{"model": "image classifier", "dataset": "microscope photos of single blood and bone marrow cells", "train_examples": 194171, "image_size": 32, "crop_scale_min": 0.7, "horizontal_flip": true, "color_jitter": 0.2, "targets": ["smear"], "num_classes": 2, "arch": "swin", "norm": "layernorm", "norm_position": "pre", "activation": "gelu_tanh", "mlp_ratio": 3, "head_dim": 32, "fused_qkv": true, "bias": "none", "qk_norm": false, "parallel_block": false, "inner_norm": false, "patch_size": [2, 2], "depths": [3, 6, 6], "widths": [64, 128, 256], "label_smoothing": 0.1, "loss": "cross_entropy", "init": "kaiming_normal", "residual_init": "none", "optimizer": "soap", "beta2": 0.999, "lr": 0.0016, "beta1": 0.95, "shampoo_beta": 0.999, "eps": 1e-08, "precondition_frequency": 32, "max_precond_dim": 1024, "one_sided": false, "adamw_lr_other_params": 0.0011, "ema_decay": 0.995, "steps": 12200, "batch_size": 64, "epochs": 4.0, "lr_schedule": "linear", "final_lr_fraction": 0.05, "warmup_steps": 610, "weight_decay": 0.2, "adamw_weight_decay_other_params": 0.01}
Rows from block 6, named by matrix and row number. Rows with one number belong to one neuron. Each number is 500 + 50 x the weight over its row's rms, rounded and kept within 0 to 999. All counts start at 0. Numbers have three digits each. After the name is the row's rms in percent of the matrix's.
# fc1: MLP up (model.blocks.6.mlp.fc1.weight, 384x128), inputs 0-127
# fc2: MLP down (model.blocks.6.mlp.fc2.weight, 128x384, transposed), outputs 0-127
fc1.195 086:429516429655434475523495498484456527492503497412523543412504537435524549491525520519502457554511386484520526498527470542424506562553458502467495516451473476386541441564449527482528476487547524534507574493485453473573559444438583563483481523449449522542504503440523426506608440525508444489457515502468429538526479415643540559480543546503465545574567574455501464512528456431487563352514
fc1.196 091:497427505596489518509508557545437497442424474539507418535555401483461573505489486507395530557474479588418495538436603578519469503590411472573461478541536460492457460527501480408463492462500529538543444563474453504499446454461475465448508458490438463530467424501517454519392486512546509592507493537551504504523379514442475481441516573514528457401590565541383452495486404525486524521568
fc1.197 081:486492541574379460533501499470483488481564573548452563490418484515500416469495507475504496537513500552424503530501455403604466401399432463467551342563455485471586494440440550460604499513529526507572476518572548464489533523472513586528467492524472535540367468499531489577527566576615492444466550433525456431460439531501452479524447539545481467478521471535555542439534504514454514509495
fc1.198 156:523455474406538516565541514498595572591513471490481478510502463544589496482478452488609434465552506391536482520485531518525471545485529557443457521449516420518414524435554591560454418529496479504459512535508580458520497553517451486519508497496616494530530537535388459549506425384454463491483615547445524501525527447419469451505475528464494513585464418489455592487437560533505363528494
fc1.199 088:494460527498482473512551456565485501461503507505610432428586590428560498456621563556581517468547374536519537585498529559491537483509571488455468483485501468436515498490529505533497507391432482514472538513474470433500553516387474507514519367487441491533436483552410543449491433504494502426502541498466439477478484521613618481523462517508475461519517466602495549584387508571546508468474
fc1.200 078:553523496538446429476545593505560509477469575497429475623532518604491468505499543516514543502478539489488377537443444495482482505469533457460515599549545614537481515459456534501565545594550545603618549503520514492492502496497525446527398543501431565401496454499510414568525474566540518510563496517625438555545483535426523494473504520511472559498576499603536562495588486539528498443519
fc1.201 087:512502477507549471442475487438547524560490376569447567502539594556510488550479477508614501446475532463468436479527520535389485570426508510513538565402510476446512431501525493473497462378466503514503507500560606519482439513492483488556494535545467521590523513507497445393580528526673531461517469512541618531386552539551573529527542481501438493520529510515538484506589453534457457546469
fc1.202 097:516554491494448527651575536482500506547486453552536466558446436455495541481574500461473643498382531452442516490532496458561513535550454462501553470558530511571415537565555450527455442502545559600530427528446520466410537426583559443528513478466484551502555553470467534473421513476466462490459415531504471490467556441539540483559473512589582491424562585441477481511443550521458490584482
fc1.203 073:434498510485578529523460546478521480439419472455469435550512524496428441475465563572476463511532490509573502467605518558570481452418415628530469422489471505521464571627599452441417552509488566425568503400413541560500517400446531451417497518478476563535527562558502465481429483539443518531508501507447581506512528452494457530501525531452499496532545577508454371543469495523465539518500
fc1.204 094:543492516473486483560456520529533545481463593507466470498503543426557476470629451491435477502452487545562515453474441536524553411502454544438485521419489453481487574527404556548448568427602438517594506446405389496511483444467516490471465475467479445507571435485568523568525521551455458554495479520525408541554475518463447669518447527507496455479522630474532465429480429515465467459518
fc1.205 093:428473541529473470535531502586466454566529507557625472500476538462521506508539579452445574540526503502537476451529515471538506417461469498457464458531479614519509490556533495526470509428526461465502580598484528454559509493433558549431512479374576505397463514429471406456556506453399512560533502496487471582482494512558432498490531524604517533432494623455569491552531524623465450419513
fc1.206 088:491500383450447489473527469451515466346514446556419429547387499497446528533506580561442490499501481470496501408450571466627489569478461498581520426431591453488445476476446546534485516531407461434398534512471466598487507571442559551506478479563556526530452540536510474573528462487482544563474535462475545481499488525514580534462539506456470513593548471441538476579514500430467482496428
fc1.207 125:451445502494498495382484407522525377486534539474457472445431552547550465535481496547527402481588504544537538407522469532412548615518479535478504482554539510480527463448454488594487565528497454519530520479452491492565477430421526544508424578487493436507515577457483490564557529566614531510496559426487589572495572444483476466445518468498456528487432381573533484474436479532414424470486
fc1.208 096:526460507509497484497525492438439410591496514558456556499532480499516468432601492416451526426541383522537517515423494453399418503425491449526504535486506504495607469509483511529611517523512478513471459518486445465491489667376477587514468429480519511548476513621513348534500507535482492490513467436544471450565530527495505545440522503438482484487583518462516490507482429494465628491507
fc1.209 087:499462478493476466537603483515508567488442589567514435536529552453487461555514538469454536432517456461559531475471486480463469519524560592490462487547472516573525534485472491524526520453513586555394507566478553538496562500503550597473536528427439533466416497471458564401394449459501509488462523484502511581582471515504540630544490543391415360478422599506414522525432457448513493468487
fc1.210 090:461529559479379484510455524401440578531499499537475514557454559396454549514539530496403474494537482511513518571387546540586485469493558551402529630498541573569417546445518548438460491467538498537456455480490499536419453495444524569463483604448481545484582417456465532588554495504534545497485430502536444538529519509450467482566535431543466561453469539500452520411537560435499460532471
fc1.211 087:489546436581520604525483506476477473482470512522403431528505519524532431454434496441523485566515491561469526609424478522602534530599405517574497508502490529527566555584545632485497553574507577493506469538539510549498458458546486442484577505614392505469509452550500528472537527586448492546600554395503453477499491500515591526524532475487481515476579553488443436372496523510489526482517
fc1.212 087:449612494443502499408415535471468510475504517565500439546513473440496474494493471409543522539509482502410527496470590542419541446421474433488452474594506450500485528486406475490505486563520448498503443594470499624469590509431485424433488476571432465504519474463479441530479519541494531583436509506544580564490471456533494469528494579498478400555520481515353451504474523386490455500388
fc1.213 124:544445448541458598488570480489360474514492499444536460558541437493509508457501580533440557588553332531462488425482472502547414484494493487437434492548508442457557458488362519551575446562499520490568488538488398482550516483515501490424408495543496534475459500466506453506518460442510552521452542505581533559507488495468559564451476578419547476575534465539463423535445501547438540567512
fc1.214 105:456421473537515503577488568538560386466460503433552517493446547484575556556465449562522418444447554467576477470525562559474564479508569520489494516516535510560549534513534533524472508615588460577460433487515547437525477507457507523514420521467480470520492606458449421461569505474459508418623546545401518488471512427502520415503419450520456436510419470460511449552428532513400444559469
fc1.215 120:482531524552546435565503485566420519536461503492590494446558480490498575497538551551387583470537419446495515562485479520494531591540489505541453514477411496492519496520454437563451380475511512502515487526529609494494492490450565538542574523536480482458591551537541505513478505569419506437459591540566438515461520457567576476587447589478442521574638484415494495611524504494565550490455
fc1.216 088:511466453506425455517565493616519429516434565526561399467578521568529556557511479561473512538475501449527520538498500600453531533544498572455527481482553529473485487586511457496459366503543510504410524544516444478489424424539401494512496587468581486498444413538534505554490552517533590435531411414455501471488442527490500547468534403456603528464408522501471524559440498550433446439471
fc1.217 101:456468503501577492538426465463559516477459552505501572501410575525402494515502440501586470490442562529408478425553442484359605460458524504508526493459568540556475495428443492488562567542456426528477527522536396500439517510571463493425464573559511480531608506509441513457532543541558446560573449503465562502453556517495419478413517494557469506531527493508497459574525576543440392482444
fc1.218 092:408500521519490557618506489489497522433390537520482472536406402527496518462458435429545472468513511583558519521446520503394445529488456453527413447492504494468450520551477436435471615504425499628567532467515434453481573472540578525463430473408502562565499469514460536535538531506525439465506474487482556507402586575506531458521520483433570460389451481579533518522523529501564521445499
fc1.219 103:523582554509573561540418441481513496534438476476471521447476466508497521459412476460451592461474514477497531496515450450555476509526475481573476536507535463488508557566517430425505527536533412500510520517577504576438508472476554526438536502592410447535598491513516527440404520534513401605472411542524497410525484602542510475443440562430481556512387520410490476515598450486504597403467
fc1.220 146:433521533546574559427539448538436440506479475430543612478422538472435504549467473491513425555421509475540570439530476519444573488543577545461571450442590416474511513491528499561531471551508419547570502550637487496422472532465462543516520536550508414632538463490576552498484541476549501466512471480442555489477544464489422498504516529476440431583491443546542457606475463505494417493434
fc1.221 107:577466504484477563512489559443513488543450588458508423514576478510486594523426520513628503466493542470507455476516469507608417552500456487608560485586468565465414568494588472429487512466477552508502456481468538444575472562558495480566484595402591495597515566476476385539488499488529465500458413525530477481553415427457518559475523474521524512559577540487484538449511465566516485521414
fc1.222 094:483560504524433530537552527616473418484516616455547475496531526542504469572476497493522509577449516511611408479471546579437482442446509580469545419534525502545498517530445416535471473497445458509516444453498500573462497503498444524485421519425585562491504571457509497530543459540601496502496436435566578511450585494468467551449438491481445382487477550558557388568433519552474451573554
fc1.223 084:505517447542396474489470481488453464483533542495530610487464485485556529436543507351500517486429477510525513548436502456419400454432629532471400517442450464496501413459553516488518387414462481545495489500624442521519545531568527568510489452483506559534519481449471494511504590422519389495494538483525479618527512540551493472479559547458414488449454557457518494529524556478552500575563
fc1.224 085:458540503522496489572490477658502496454429501511519422502493611441446433464514447452475511457514503476547453442504433452556561368528399539519543484657473538560446506545466455415468540500522500544511508489502513584525487478470462439557543458415451548450524489542585571508476447418505425485514493507488453533475457552548486502461562544533567378457518513424468429423486521501544531529446
fc1.225 082:429551490571553512476560557401510416496446379527463394475452490514503430476476488451479548425456535565518460461548576493582508458423507474504449544489577522499462497455536451569497466529496451474583393464469523599453526524454409481490440487449426524530503467517461508465482471457478506451516477510446568509552513538489534396526579531511601431416506517524536448648469494477458464581571
fc1.226 132:418496533447598562446556542386381525546519517543442567554545485476467511509488482451604556512537412443488457558468535527494514545497571503521530577487453496523570361567451515548516395497462519538516451375488516498551494445466485436551452524473521507528489501496493524446498435510418499447408513591487478482480478508558609463614537450514531533570481486569439569490531534444468490551510
fc1.227 093:482481541508415604501486548529566547440519569496455432465462519571448483581422540570499414416434513516463598500546454540519498480489439561502505526515578532409465550516631450570492433517446564539502498522524597567471533488493489497502536478418473499533484612489494455532436456437566482545505563506482575461490555596511527497585472372488552579548500547550412444462515511470489461515497
fc1.228 098:475479497511420545480493530502521604485480461532584517498523425472561435540523477534624548450503461542514500426538497476547552513548512526463536497583502459595380517457533423612448424530546546586394550505568554463501482433533503472379512434542499491501486531448504457578549486493488539559504548406524502526565551426414470515564480418502521500494379472467443518447545538570524465521444
fc1.229 119:480510500463518573564491516423500511464517518463472521563482490475445502543492557494624483436459479530529474516518438500496506574505484549522573534485536479379557559502440513586466431559436493454555503473519493477512476439456442448542485441542501485482495390547533571455584423406499486465512569610440518410499554488521630470493415465522459648573519457459507502570570540477447506517390
fc1.230 092:511548503506445537514507403619524507542524476526469451471497500470500579492429485436446517494459463473540496563505511495441520546547523482426510472544495513491506431542524517552391407512428489535511385501435458571669532565508496501405529566420537485565492529469438371476535560422477527453503552439545507551477560370583508559500492536460516562561503528432466542512522548478535555510571
fc1.231 101:572486402456459522569599424440446534494441530446571435549497462566489504488412477527430522493567398526499495491534475530458431551454522505571519509529462535537485582511448584496490457593462553544495493545442420400531536506592482419531473484488518492510396434484525494485547411466481482631417488505494499583504478486412509551465572427495558488578529422513486503568432454514460518545450
fc1.232 087:592469544538472463559520410542453461539556518542459507506479494497490459510549407547474518475564576513482486559436502512537452382555561437561452511615462482563478502487577457496579445400603563459452470500504525524585448515465451520558513487467495459412515499591478561536544567576527553515495555428504426597529510406525428472467498439526541506386496462397475445486515475503551454491455
fc1.233 102:526465480501503509574570509546511561459486503425570529491439553583491516466482532622554460526488394484468524467477534451516533443585543533503464395513563503561525542584573477447485457498493452494527485524585475495447536414540544485487587546476433578483516526474587536543447484439532435537489576563398578488513515499436484481589545437505543602576506558488431424582455530578474466455417
fc1.234 088:509459435515488392539487485501509500543443319537388537571480502473545549561438466493395533483488549479468541549425547452557574471503549483538519648406464600523411539441483527541474573409556542472379487507529480529474468445500523466471522427496445520572453410525465499518475499489460545527443485454478479445429468429506435535491462497492555574506510453447463474498501489528534487551516
fc1.235 108:483464560554494506564549548476450495595445491432596431496500466503426497500542556590469482544522343442511536429552521516542555592491480560471497513555436425517512550511426524602569466458465512548458535469453489533506495476599556425492588498436470486495468493486543499481434473485492456436505456467528588454605520521401533538511465525482551432551552474573386439515579468549528551446501
fc1.236 091:527489478470485531464583519522493549486534478542432541438538567429502487412561447465471484606436449570474455507581530536513419474439503420496494525543434466472420523550475453394452428544604471483489445478538486486483650574466506455479502452558501569492420491473466488506495588561450527473446536521617493454415481491593545560504501570542611449497546566533522533481561440518446506510535
fc1.237 108:530526488488415548473504460525540575487470530565512445489594486411476597493579554536513582529502538484462427524555549537430435490451441518588523519471429512451518580574451428403484486535538506599507473491539432472456554425472453428448491513472503609576476475463486492514460506513483641496539480465519543540506571529478479521457491513501630470414504501512539472498520534606532586375495
fc1.238 084:525414436486440512556542467566511551549532410562550512506505531442596569455526448522583537513518465566457415474483492418509546479493450519537433423523615519560477483518521462499493481452411594468434477555509501530586502407582468495443584375483454463517495527545517563513443477495608395521511552378464466473490532533469525425546518514470506491512557549460544478484424577549512499550536
fc1.239 085:533411473480525468513530515498499502509520421516555517491451521516567562572566476607467491498541455572486426579460451486578533374506512513589414494486463502509505512479512498531541539502515508401459433509522547572531571379494466471610478474515452547484517490527470561526528498492551540525495523528568429536495541426502579491592573491346481536458474460433505492433547473410406630497514
fc1.240 099:551466506544523486553578488548336509479478563478510444526462505450529616559547500445560471472500483507542452517420464549493453520561502487521456578503497546494482478506511580495584655402516548547569443505496446629480444518545594516431467397535567497432474478505493427506476553468508505547514520476546462483418487463536496500355532525504492413534483432456557507532533457507543540475457
fc1.241 136:515437481563501508489512479491452403485528500491530470500455585513464513530545476517556453487520414550439460486554612426447515455517454559483448436575567546477584402441420485502568462531500532484616565537549599557534555444458531541526483476484451525446481528544469548420458451466522512502491610410495634541436540530522522511499620551508505522397539440603490468498447564527501509495502
fc1.242 089:469562519514556527490558409540520650553492471473528588498558542487459505565494526552470491523448584465509613572572556535442524535453419539571518444424446554531503440509440445543470481486518508498437509497418499493460553453493504473448475492579475510343463431479465539560496564577487527506483491507451524516483539584536422493439515531439485492504486407573595398579508474487511558423513
fc1.243 141:533546449584480501549500542543423507465514474575567471448521552477568509435480505499377490549500510492534506468464534431502548383523444492533548467667542480499471506550389532486497558512511491463550491596546443535541554471550559471492424450395454555479562370488518515490509540486489536440473535470547442568507425540542455526455495558537565427465521567411544383521498477574472509494496
fc1.244 119:529488573412555451448448456510519488490426530547441532523535471533563472496514569472501538477471467456469459474376418512522519477439447471423545520489531517653465487486543553477477500488505562565475478508546571443422571547517536539486481478562421413566500542573478497554420618439473544477521441483535451519453523449584581494580507462535416478456490451443495563414524510504554451384571
fc1.245 091:594490458484532368514526529462389451509459489511477495536456536461428533455523446363517578516559477566446586542452525525471530481566516489532548546459454465431563468469484501544572620554406525484505526573512507558487498536460466422584526594453487475509488537493465503451546503529447441460447557537498490450458504538466537499413513593527483558498533358504582522596521547457543544546514
fc2.195 094:527442543393554463471543434470491454530410413419521443491438420503524514450456528626492402524487419496498442475500598472539510400531555563503530459530612475476567519479530467481465517501521514480498461393474486453505547529405457486528544441442525542464529519596524460545567568397504527483500526578537498474429533480469478496529468425491567486534555558510528579558478489579516466630493
fc2.196 080:555483496494430531441476552489604579461469555500470532442517493494435516525491590496504414454549542449465506557423459591450489506526519467496557537535486507621415535485480490504413500511473438456528470457423535470420440444480513516513392612529478593451539530475531537482475528532442499519576390554398507434461532458602547437471504447587507467485417448518494483581551556523553415497475
fc2.197 072:465541438474436579569506462455420570474468497606491494468582442541477466466470492553499485555484544434485492489426495611595518460459415540437548482544520551551428419488430433490573516472516512448521453385480414481467464488418595454431489493478542469502510426456490411484442499475518610435493465534513439458544534451559579521538434454584468568530591464462452517500525528562494459509523
fc2.198 137:483464501522447496504441584514545540580534647396549457423489512533439551528444593515490516468516515557474540522623440447460435555492532496550478481527403515451547520536602522466404493522447486539545520498520465435455502485559395488489556480547440414468418481540493598487576422597506458482520518506448482403557507489487493453513534527496502470408444507559504466547480542517541593507422
fc2.199 085:535537499461489470505435508532444448598493514457469549495450471509480456531417495493547537441394485493394422455492552365510528528532533493573531488443458595493491527413535527480462481493447497492532486448550439531433602583492505550438550534466514464532521468511452557474521574545543558540459574611473465498468505466467501503545536457652463615420473442432486515514551501443517450563604
fc2.200 065:493492469534490461494503425459445486441427525557511364485452523521558543444449517470410466503574360399484541595404505536506422510484453477444474463458491405503478427490453549556444501454605469460481440556512556460563501451463511496549541541549517622549489467434540427518486504554522519507460450540427466452448445498530411440506445474486577477563478509417474517554481522480585499572527
fc2.201 074:542546478537399518576516489409518470500510503552550570514473501499503575405601460564422463533506593436492519414529432471451507485502424504538534570538607429532437507582463446485505548571523512519397438512447494544474440450478569512539516469450496584418487447420573492587456509508481495495522509489507566406519445497475555523546481577502452459523447582520483471481445538609555489564587
fc2.202 092:483406438520489553407475468478535457430564518519553490435520537552468492499480526517501409530560598583498467480519457581411511508521476515486430596506526491453565562633464479562574531436543402488453557425533475444542499562455390451468460558514540516480447506556562476533534558521545472594524546366518401450514473485522448472485511402499563555496468479434494542545491488524486491452440
fc2.203 072:441445425515464515439496495465591530399577500524444547468457444532499553571581487601458487522491499516478466569498612634532528505601535454537443533485555522424466517453487545481524502554558592510402518464571492461484418506533474461525456454537471521533544457516538562487565490412580463547489425427509599484494438569442521542525476489438461481383471424453454449437521455506481510469521
fc2.204 100:472514542488471531487530570588458511515423487562461503563523511540560541487407590491615406492451453447562560519495462485419441484505411537513558429552559489556452450491602468412565507509506461374453427450526505461469457498507590498460509511457570544529485582506494489529514550414507508477500476524533441535517539482531488497528567448508523493566518442504549526525487498603424351612459
fc2.205 097:560473485473537521501416435494552445437490519503417525440470474442431550525486477564565424506476551462420445540537637457442497529535495558521619506543508587549474531403510493442587488477568478542513468461624499466519580475503553491509529445448399497554470481564534564457491514514504556472453615540405570586484532478521486493447473442497465544457451430429500525505469469389467497462532
fc2.206 065:473446512533517445428361416450528466520506471435633530386486523537506553508510495528541598503430416480431512478578460499482527483547473427507486464444537581457561526536458463540420486510488442563471508499521603475496469483508473454444514512547467441554513499483534552490495528559558424532591499596544576474566592485477444412512465513485441534530481473464366479613455470453500545512493
fc2.207 117:503575595499543521474548509487580487505440461484552515515433586422482536573471536554471466430472565500499510507569658450486561487463439427564529522462436518576472557462578456408556540512568420466439512515498542580446485448441564414570574504477460476505553466538516551500438483488364500482504511539377442421538481530476508486522479421472500431537469507479491462439486523413527526520539
fc2.208 106:589464425478420516504519463544526450566476349508535517528499463653543528536488540474474612595430536482482501510478616519522434528444492589478433553524508438467517565521485516470416436477484539465512512575472436539429577499534536491526438487441549403491470488458572453482532546521474503467488493546579402474555525477434480457486539511579584475572535487438462556518440441559520539475493
fc2.209 079:497528500544451533448377504540400425447521501465395466464421497535467500451528444509536532508420410535505522471498538513499491452471564563426455462507463602458414520498418517544480576422547513433500512562547586509513481571417541567428461421495455490527500539621506464531526501495573510385632467450510530527517498516428498549454514552548431400487553467539546472501513526446501454475484
fc2.210 072:452527525541457446512530493478498537527565556466498391491452467488451468491545506502554556384461423549411542402454428512475478446420516388408451415489530472578527492583469426553494512492469533505432453436389550480551448505457471480543562540591602551471511544498429524479548487566531481579480466568464496464484459557597533533514553556452513523494478601526536469530485478518611552501497
fc2.211 072:453506528470574430524478491473478482481494498456573576557390451548491499486459512525488502417541512508509492560488374533387504524469493564453550473531543476529478443499466465535581466490462444454500505495459499495544506383555440543482493476478474440484527573544483562504556502473526458516377538557462485515364519467560484494507471577516469495465404529627586528623573428406550424437485
fc2.212 098:528390450520449389456550508506522431530514408558503528422502501517497434592468568595461511478543513461514558516521401487505558478453514536485462560465474535481517471563573571422426449436498464538440554487464535465547478478479565425558401524464508508442534504587490568589591542513454378494501442512526432463477485538522365422564523448551494496468460529485508502495468488592526546558540
fc2.213 159:561509534492512510494434519460680525532538561452480557468452513522460555507471430533564449476471589468440542479522409440483550525482476489559507459424456574476526568397563489420431486530486443511431537473528597453561453551529416453470522518532445458490573509501572597522526521565471498458532509459400520386437503458517450436455520432464475490522473534494536547481520574446531398539437
fc2.214 082:539596497469512434560437500435563505479501487493488524464600595448458448524443536483469529469474511522507456561467587450400517546525512509604597453453444519467490483529599447458466499461476498449459508570518406558459514586554553470503578472481474530551442530525463553353482482559523450478512491568385457581509530539463408566501563492513440553492530597536512459496499455473457436415479
fc2.215 108:514537575502497503528466506557487475481501490420565526561490516394396477641549477480538561514406455590518541510581561498570565441458560499460537407522501511503511446579514512439505436561399499591457511458440445510519569513403487476526425492489407517526525525504445537505468595532414467562487509464544528552411539495514509539551483429495550476362499461527508534537573515529431490554526
fc2.216 089:463539487455474554462511458469514512468549482534494590551515471516509455462516428521546442420393596492507471496548489498488472559488488531472644534524437549443467533523483457366510524516486476508408456404518544464427472545508580472415496491540575524518422463482530545496517564520364510384444444490421548489520480520441485532579529484588538516544606512524611568519548492557500454486550
fc2.217 135:529534447531469468539472516525454444471357510588529549478533504521545461515513500483372517517531567459490486494367509532527533506496432467455555621524492521511483495515501510556534527463518522476552463542541525525525526480497583559514492491494458484584502427464543544494462557442502585455441492562527418501462445458525601459482513608514498586446497513468534534491498395387571601354583
fc2.218 091:493570440496427556503418533515429617498478419499499500447533531502472564568455543483492434471518518458560468541426586476575514423584456519492541528564477425593507490470465519504498572526475514516506477528492542512573425542520618456463530551442428486458457541529498439444420385486541472470549535443500487396561488471484475592526444595566458499614512550445477498519560478409495423492507
fc2.219 097:461507491559511402552538463504413513402409429466440519530505497525568478403509483400460578534435439496468451513442474565633589537494497524465545585488613472455472471523388584568527538469428533507492503488435468520496519485483504525562406502485507489476551548516510510598603489453525442533498503493593489563463580533578514526463468504490463519565442484555417487469509460420485498435490
fc2.220 162:509500545463568446458457505422537461431461493551497516438500513513534475585444499574441497470565568550399521489497428479510505497562443444567564557491482577445578548472645593567477565486489538449441515494516472439514495448461562549494504534515463482595516494501485556446536513524476504555436508547451413373502495494518576442537533467450446585509445440387440522534541532440580554419516
fc2.221 132:513509536538473537533572538558508524536541470569512407574543517507527460401548553465398527589487502440543450466415509514417391483417539564526459559494491450519512459534404569448463456521551524528501544497420471474484500548574467467485478459470577550483406480505508465485518526472521526404396542468574444600545516538464445459503445441516617434491496550513534478564426451619514495533453
fc2.222 109:527495502531531502528465499495575495469472524626435531510449505493471485498542521500470539483550564483421523486489530546462536493523439485432544564508436599590474515529596440505524484445545515493500430503585479536475652499552651626475539469528453498530474478496499521513481484504462533426536471524379457492463409471456609424566544564553559487445440510442513511467485428518545544419596
fc2.223 091:653490467444474482577445520470539514491437417509391567534515562541505441453529472572522514490518477503395464474466554497559549538468396449482517511484441574479442497427542470493455545505543583484588454492581477519536517481510503591534532397434484410492490415578564517569463557509549496467504536582459490483427469443478571472475542596576498513496513403474516561448498477477468553430554
fc2.224 082:508535496536504525470454559491453568447536614493470450427456528357435555569550498459574413474520483530519541501472478484488573464535538479557448407605509527587511486452412547562529535536540485515536524483566563514503440540493583408404488548528509546510548528507522543488513417505556402535427537446464558553470531510478458548510491489446468477510418443610425526550467605555437525532483
fc2.225 077:493468426497480520557374428434613529452622435512485543465551568529470475536537448546441511582571457498459465513595474484420475462503526558541521462519450487500630530479533492526507586479533409610510538542443505523513457558514531452513456488590435473506519578561533519412432543583427556566473479493469515428529485530437423550470454520509493547507426497464493441425470474560550490493459
fc2.226 150:458519449572542447447504447538449502443596495515558459445495515418497511508482521497452568500490463553529492474493548591549496520469525491510473421545468509555519496532481467445429364470484526630522477566511592592548501463319499491449596550511515514495495529524434479500495559618499513620553613465530536431485519487443487597566481487478493510447470554524526440471429504498573495503493
fc2.227 078:449496519459567532496518510532604530529543580467473456410502499475452571495505513528636450470581541440486483547571425465440497463555478565604481529523478583476544418456488466486571603518463484468466451529488468470496520519549476505483541470552494510550468476450430661523505522494523492415501484508465538495569467548384486556409488410520506500415478446574646483532530550492491469456461
fc2.228 090:510555480429500525414512516520554531592592524382462499424518424551449573486464536492572482481523570517403521490498515503553458511496559495518475469454412491554547580559587533422571537483551466485411498429484499440567525578558406478486548532536472488445480594521465500504484494567480515400458439532558491454495450511407463472488518472525549469501542545491541582446503578431595550477382
fc2.229 148:415557546527550477490412394471375530432475500468582515531501423426411440569582503451565490443519536587501502508460477544524580391539469439524515427504543534484580453535524506559510458611470473524496501452572501481495519467442462492460514544550486474488550513476439542484495492486533441556410511506546541436467575433624608515553492459413468548485518479590460517512545550476466540511554
fc2.230 086:493569578447498531487546521447557436547458447393519564559508533522518472532454455526527422448567553437465479436544549505497461528462553515524515393490401524519497608539538423368507414468501555578498532425609468508468486442427507467551493420466451472386481584577486494476485454483477438494567514500516445471438515516410445472567453422521537471492581552501577539537536477516500456511482
fc2.231 106:549419450433467547509481586469559536615563538425452516479524499564427577538457456553521475567451513427549545532524455441560448444459552535507385536460482510485554572501538535491464533478515503545480525492436531512492496520649466488539504407543498482420515565599506538488519494579436515436575529469414484430490428495458418475543467547497464457500495568496494486526399495579525501580393
fc2.232 082:432579513536433514489564583607461603543420417586584429617487542449567440559598550427518470486549448522487487516517478451534489482504406498458525478417491542534479524533394541578523464531459509498521439620597580548503458449505494489474502565548530468521510471463476427525500488454431525549420535446523530496488476530527540444551493551480475550573499578502512450513469599495470485529552
fc2.233 097:545509483469525548493495577565539528390517560547493466412454415497490544506434406520377517436499453508500423534526459565451496464514509424562449510447556530394501522464616619581495519474590558548456482444447520464502562531562436495502447499512465523488403410491480571516492501422583508562521562542494560467518506483491451465485429506439490377517448459490536468562533542479494552533555
fc2.234 078:529506437535500465571473464544415464468503493400533548519562517517485323449558523381506518473562490549487487357521491480478502522489494502387489408447529418488506438518466485579513450555523497466528524479458461529569517486558430463518549533492445476498597526474494480582474440478475544494484489505600499518550576386483491486443465625459472542555518589550514533514485445427544500517580
fc2.235 115:557468548468486546410487510491665588539570458443466504493419466460482574500481460561513459456507520558441501549602530468507422471502609467522411455439576541438493545477561525395498550516596490548491507426527511474549535563475401464493507451562477526397486559489577511490536550502525519524563531455462515465508520435510455435483509451432581469581476547460504535543542552500571520584449
fc2.236 082:532509509492517457621425551506516446478513472592584526517526494549440434575411501560416413475447526437522565455526447524410462570404475583529446579530558509476506526536502400491525449449483475523499543477398526473515495392506474494570481519497556513520499450450513492519454593558428450490503524569494497416481437587514451468542525443537552487471500566484532498524350440555537545488437
fc2.237 119:513468469478502514488469607514588488438515374522478533423489455508468532584439429583453407455484470492503464524438473556445515591504496618510477531517452590472538499575539565415513459499466543561466543455434529519478507525634629510564438557512497522476476492491510533483532547520525377441515494456423430489448430538498461482614549493571501505451458468498583470531524527455471529554495
fc2.238 069:435564509559544465454527517500497584549547563444477468524538411499491524432520513462528482497527516459562522533514503517496633519499544479580482467484450527483505487383510467521489497523458459466576467480516462453526557597552380506487537576558388450540406451504476545551451423508477540559447509560546634510537520503499510491582449395490448616449494367554537474499566508461507473436468
fc2.239 073:517510465547557471557417513531520501428527497463498502481537436367481474519512441469503551450528437518482454433390458453479520475498537516474483453500511434444613520473532586500449430658431488570440464514429534460529526525477507493471475496482394451488533483456490551465465493441530411555502471572573502441473533500525499566536462434563515451505543342502464492635556545485522564493425
fc2.240 088:414497488502359486537499590549491521558416503478535499579442528525489475441514523434398452498569616428557492472431603502458483440548473572551533507588502463643404486486468499479452435523496463497504480541461512548411546548493496503525505537445439400446526502549556498530519446513406486459551525505484449489476440485517424560568553483495406531544445525516426489440484459539524423524524
fc2.241 163:483543464520509449518567421528483485438532463574493477530548551464551531507485446510455463526533541493539444522511537516486573437456447479438406476540470569564414540497620428538485452560591435471523435551570591601470532357386460511429546449460565418487490460476528527561456508436488477525475572521505657483510543427476568493532473512446521590486498442476479471469480471472526511491528
fc2.242 094:522447488568458471490462534560490449465555514517453518409513432487391575535485459567512480479514563539515456479484418575544468517498576554460537487596499462487566464594552528439416433483461579572480616425420514463492527543515547431507467597547507537527441490566515552485523576480491412498506411506492479523500477514546476451539475431612481542434531481470529514495402483574444554631496
fc2.243 166:485498549531411552450495527527504586446574539464450419437488543453471565571522487476550441457538526532534530538486471456542548514516478522500512356474493553538460487442586467468544546539533503474451429469549633519541454529454422485410618594491474538472516599550456610545521464461466473522491522505359472455466550508522504425501535443449535518561556512565498545459522594485494456573497
fc2.244 111:518532471473525535509508524447410470417516494507613525440554548414413487585480426452512499445366489541495464467510518545518548656596469487509531500544483533471519480471455398539484530481520538511469445453487358511513466431466546443496490524511568568649494540532501487516596489535518454589520469537556521529572567535472494569551434485498510444579562522591492509523491494553492506507465
fc2.245 097:484435527485563448541486422457437460503505495478607509501499577382577389596513539576430546515464516618506552425616569500474440413474496556438488489539574470473502471468511518604407379513489533490556587576501419488443577457482492563458532439553522524500563503527555443474531521452493476520481547541512475493432569523521493489506482546471479544513469501540406494503423497497476542497560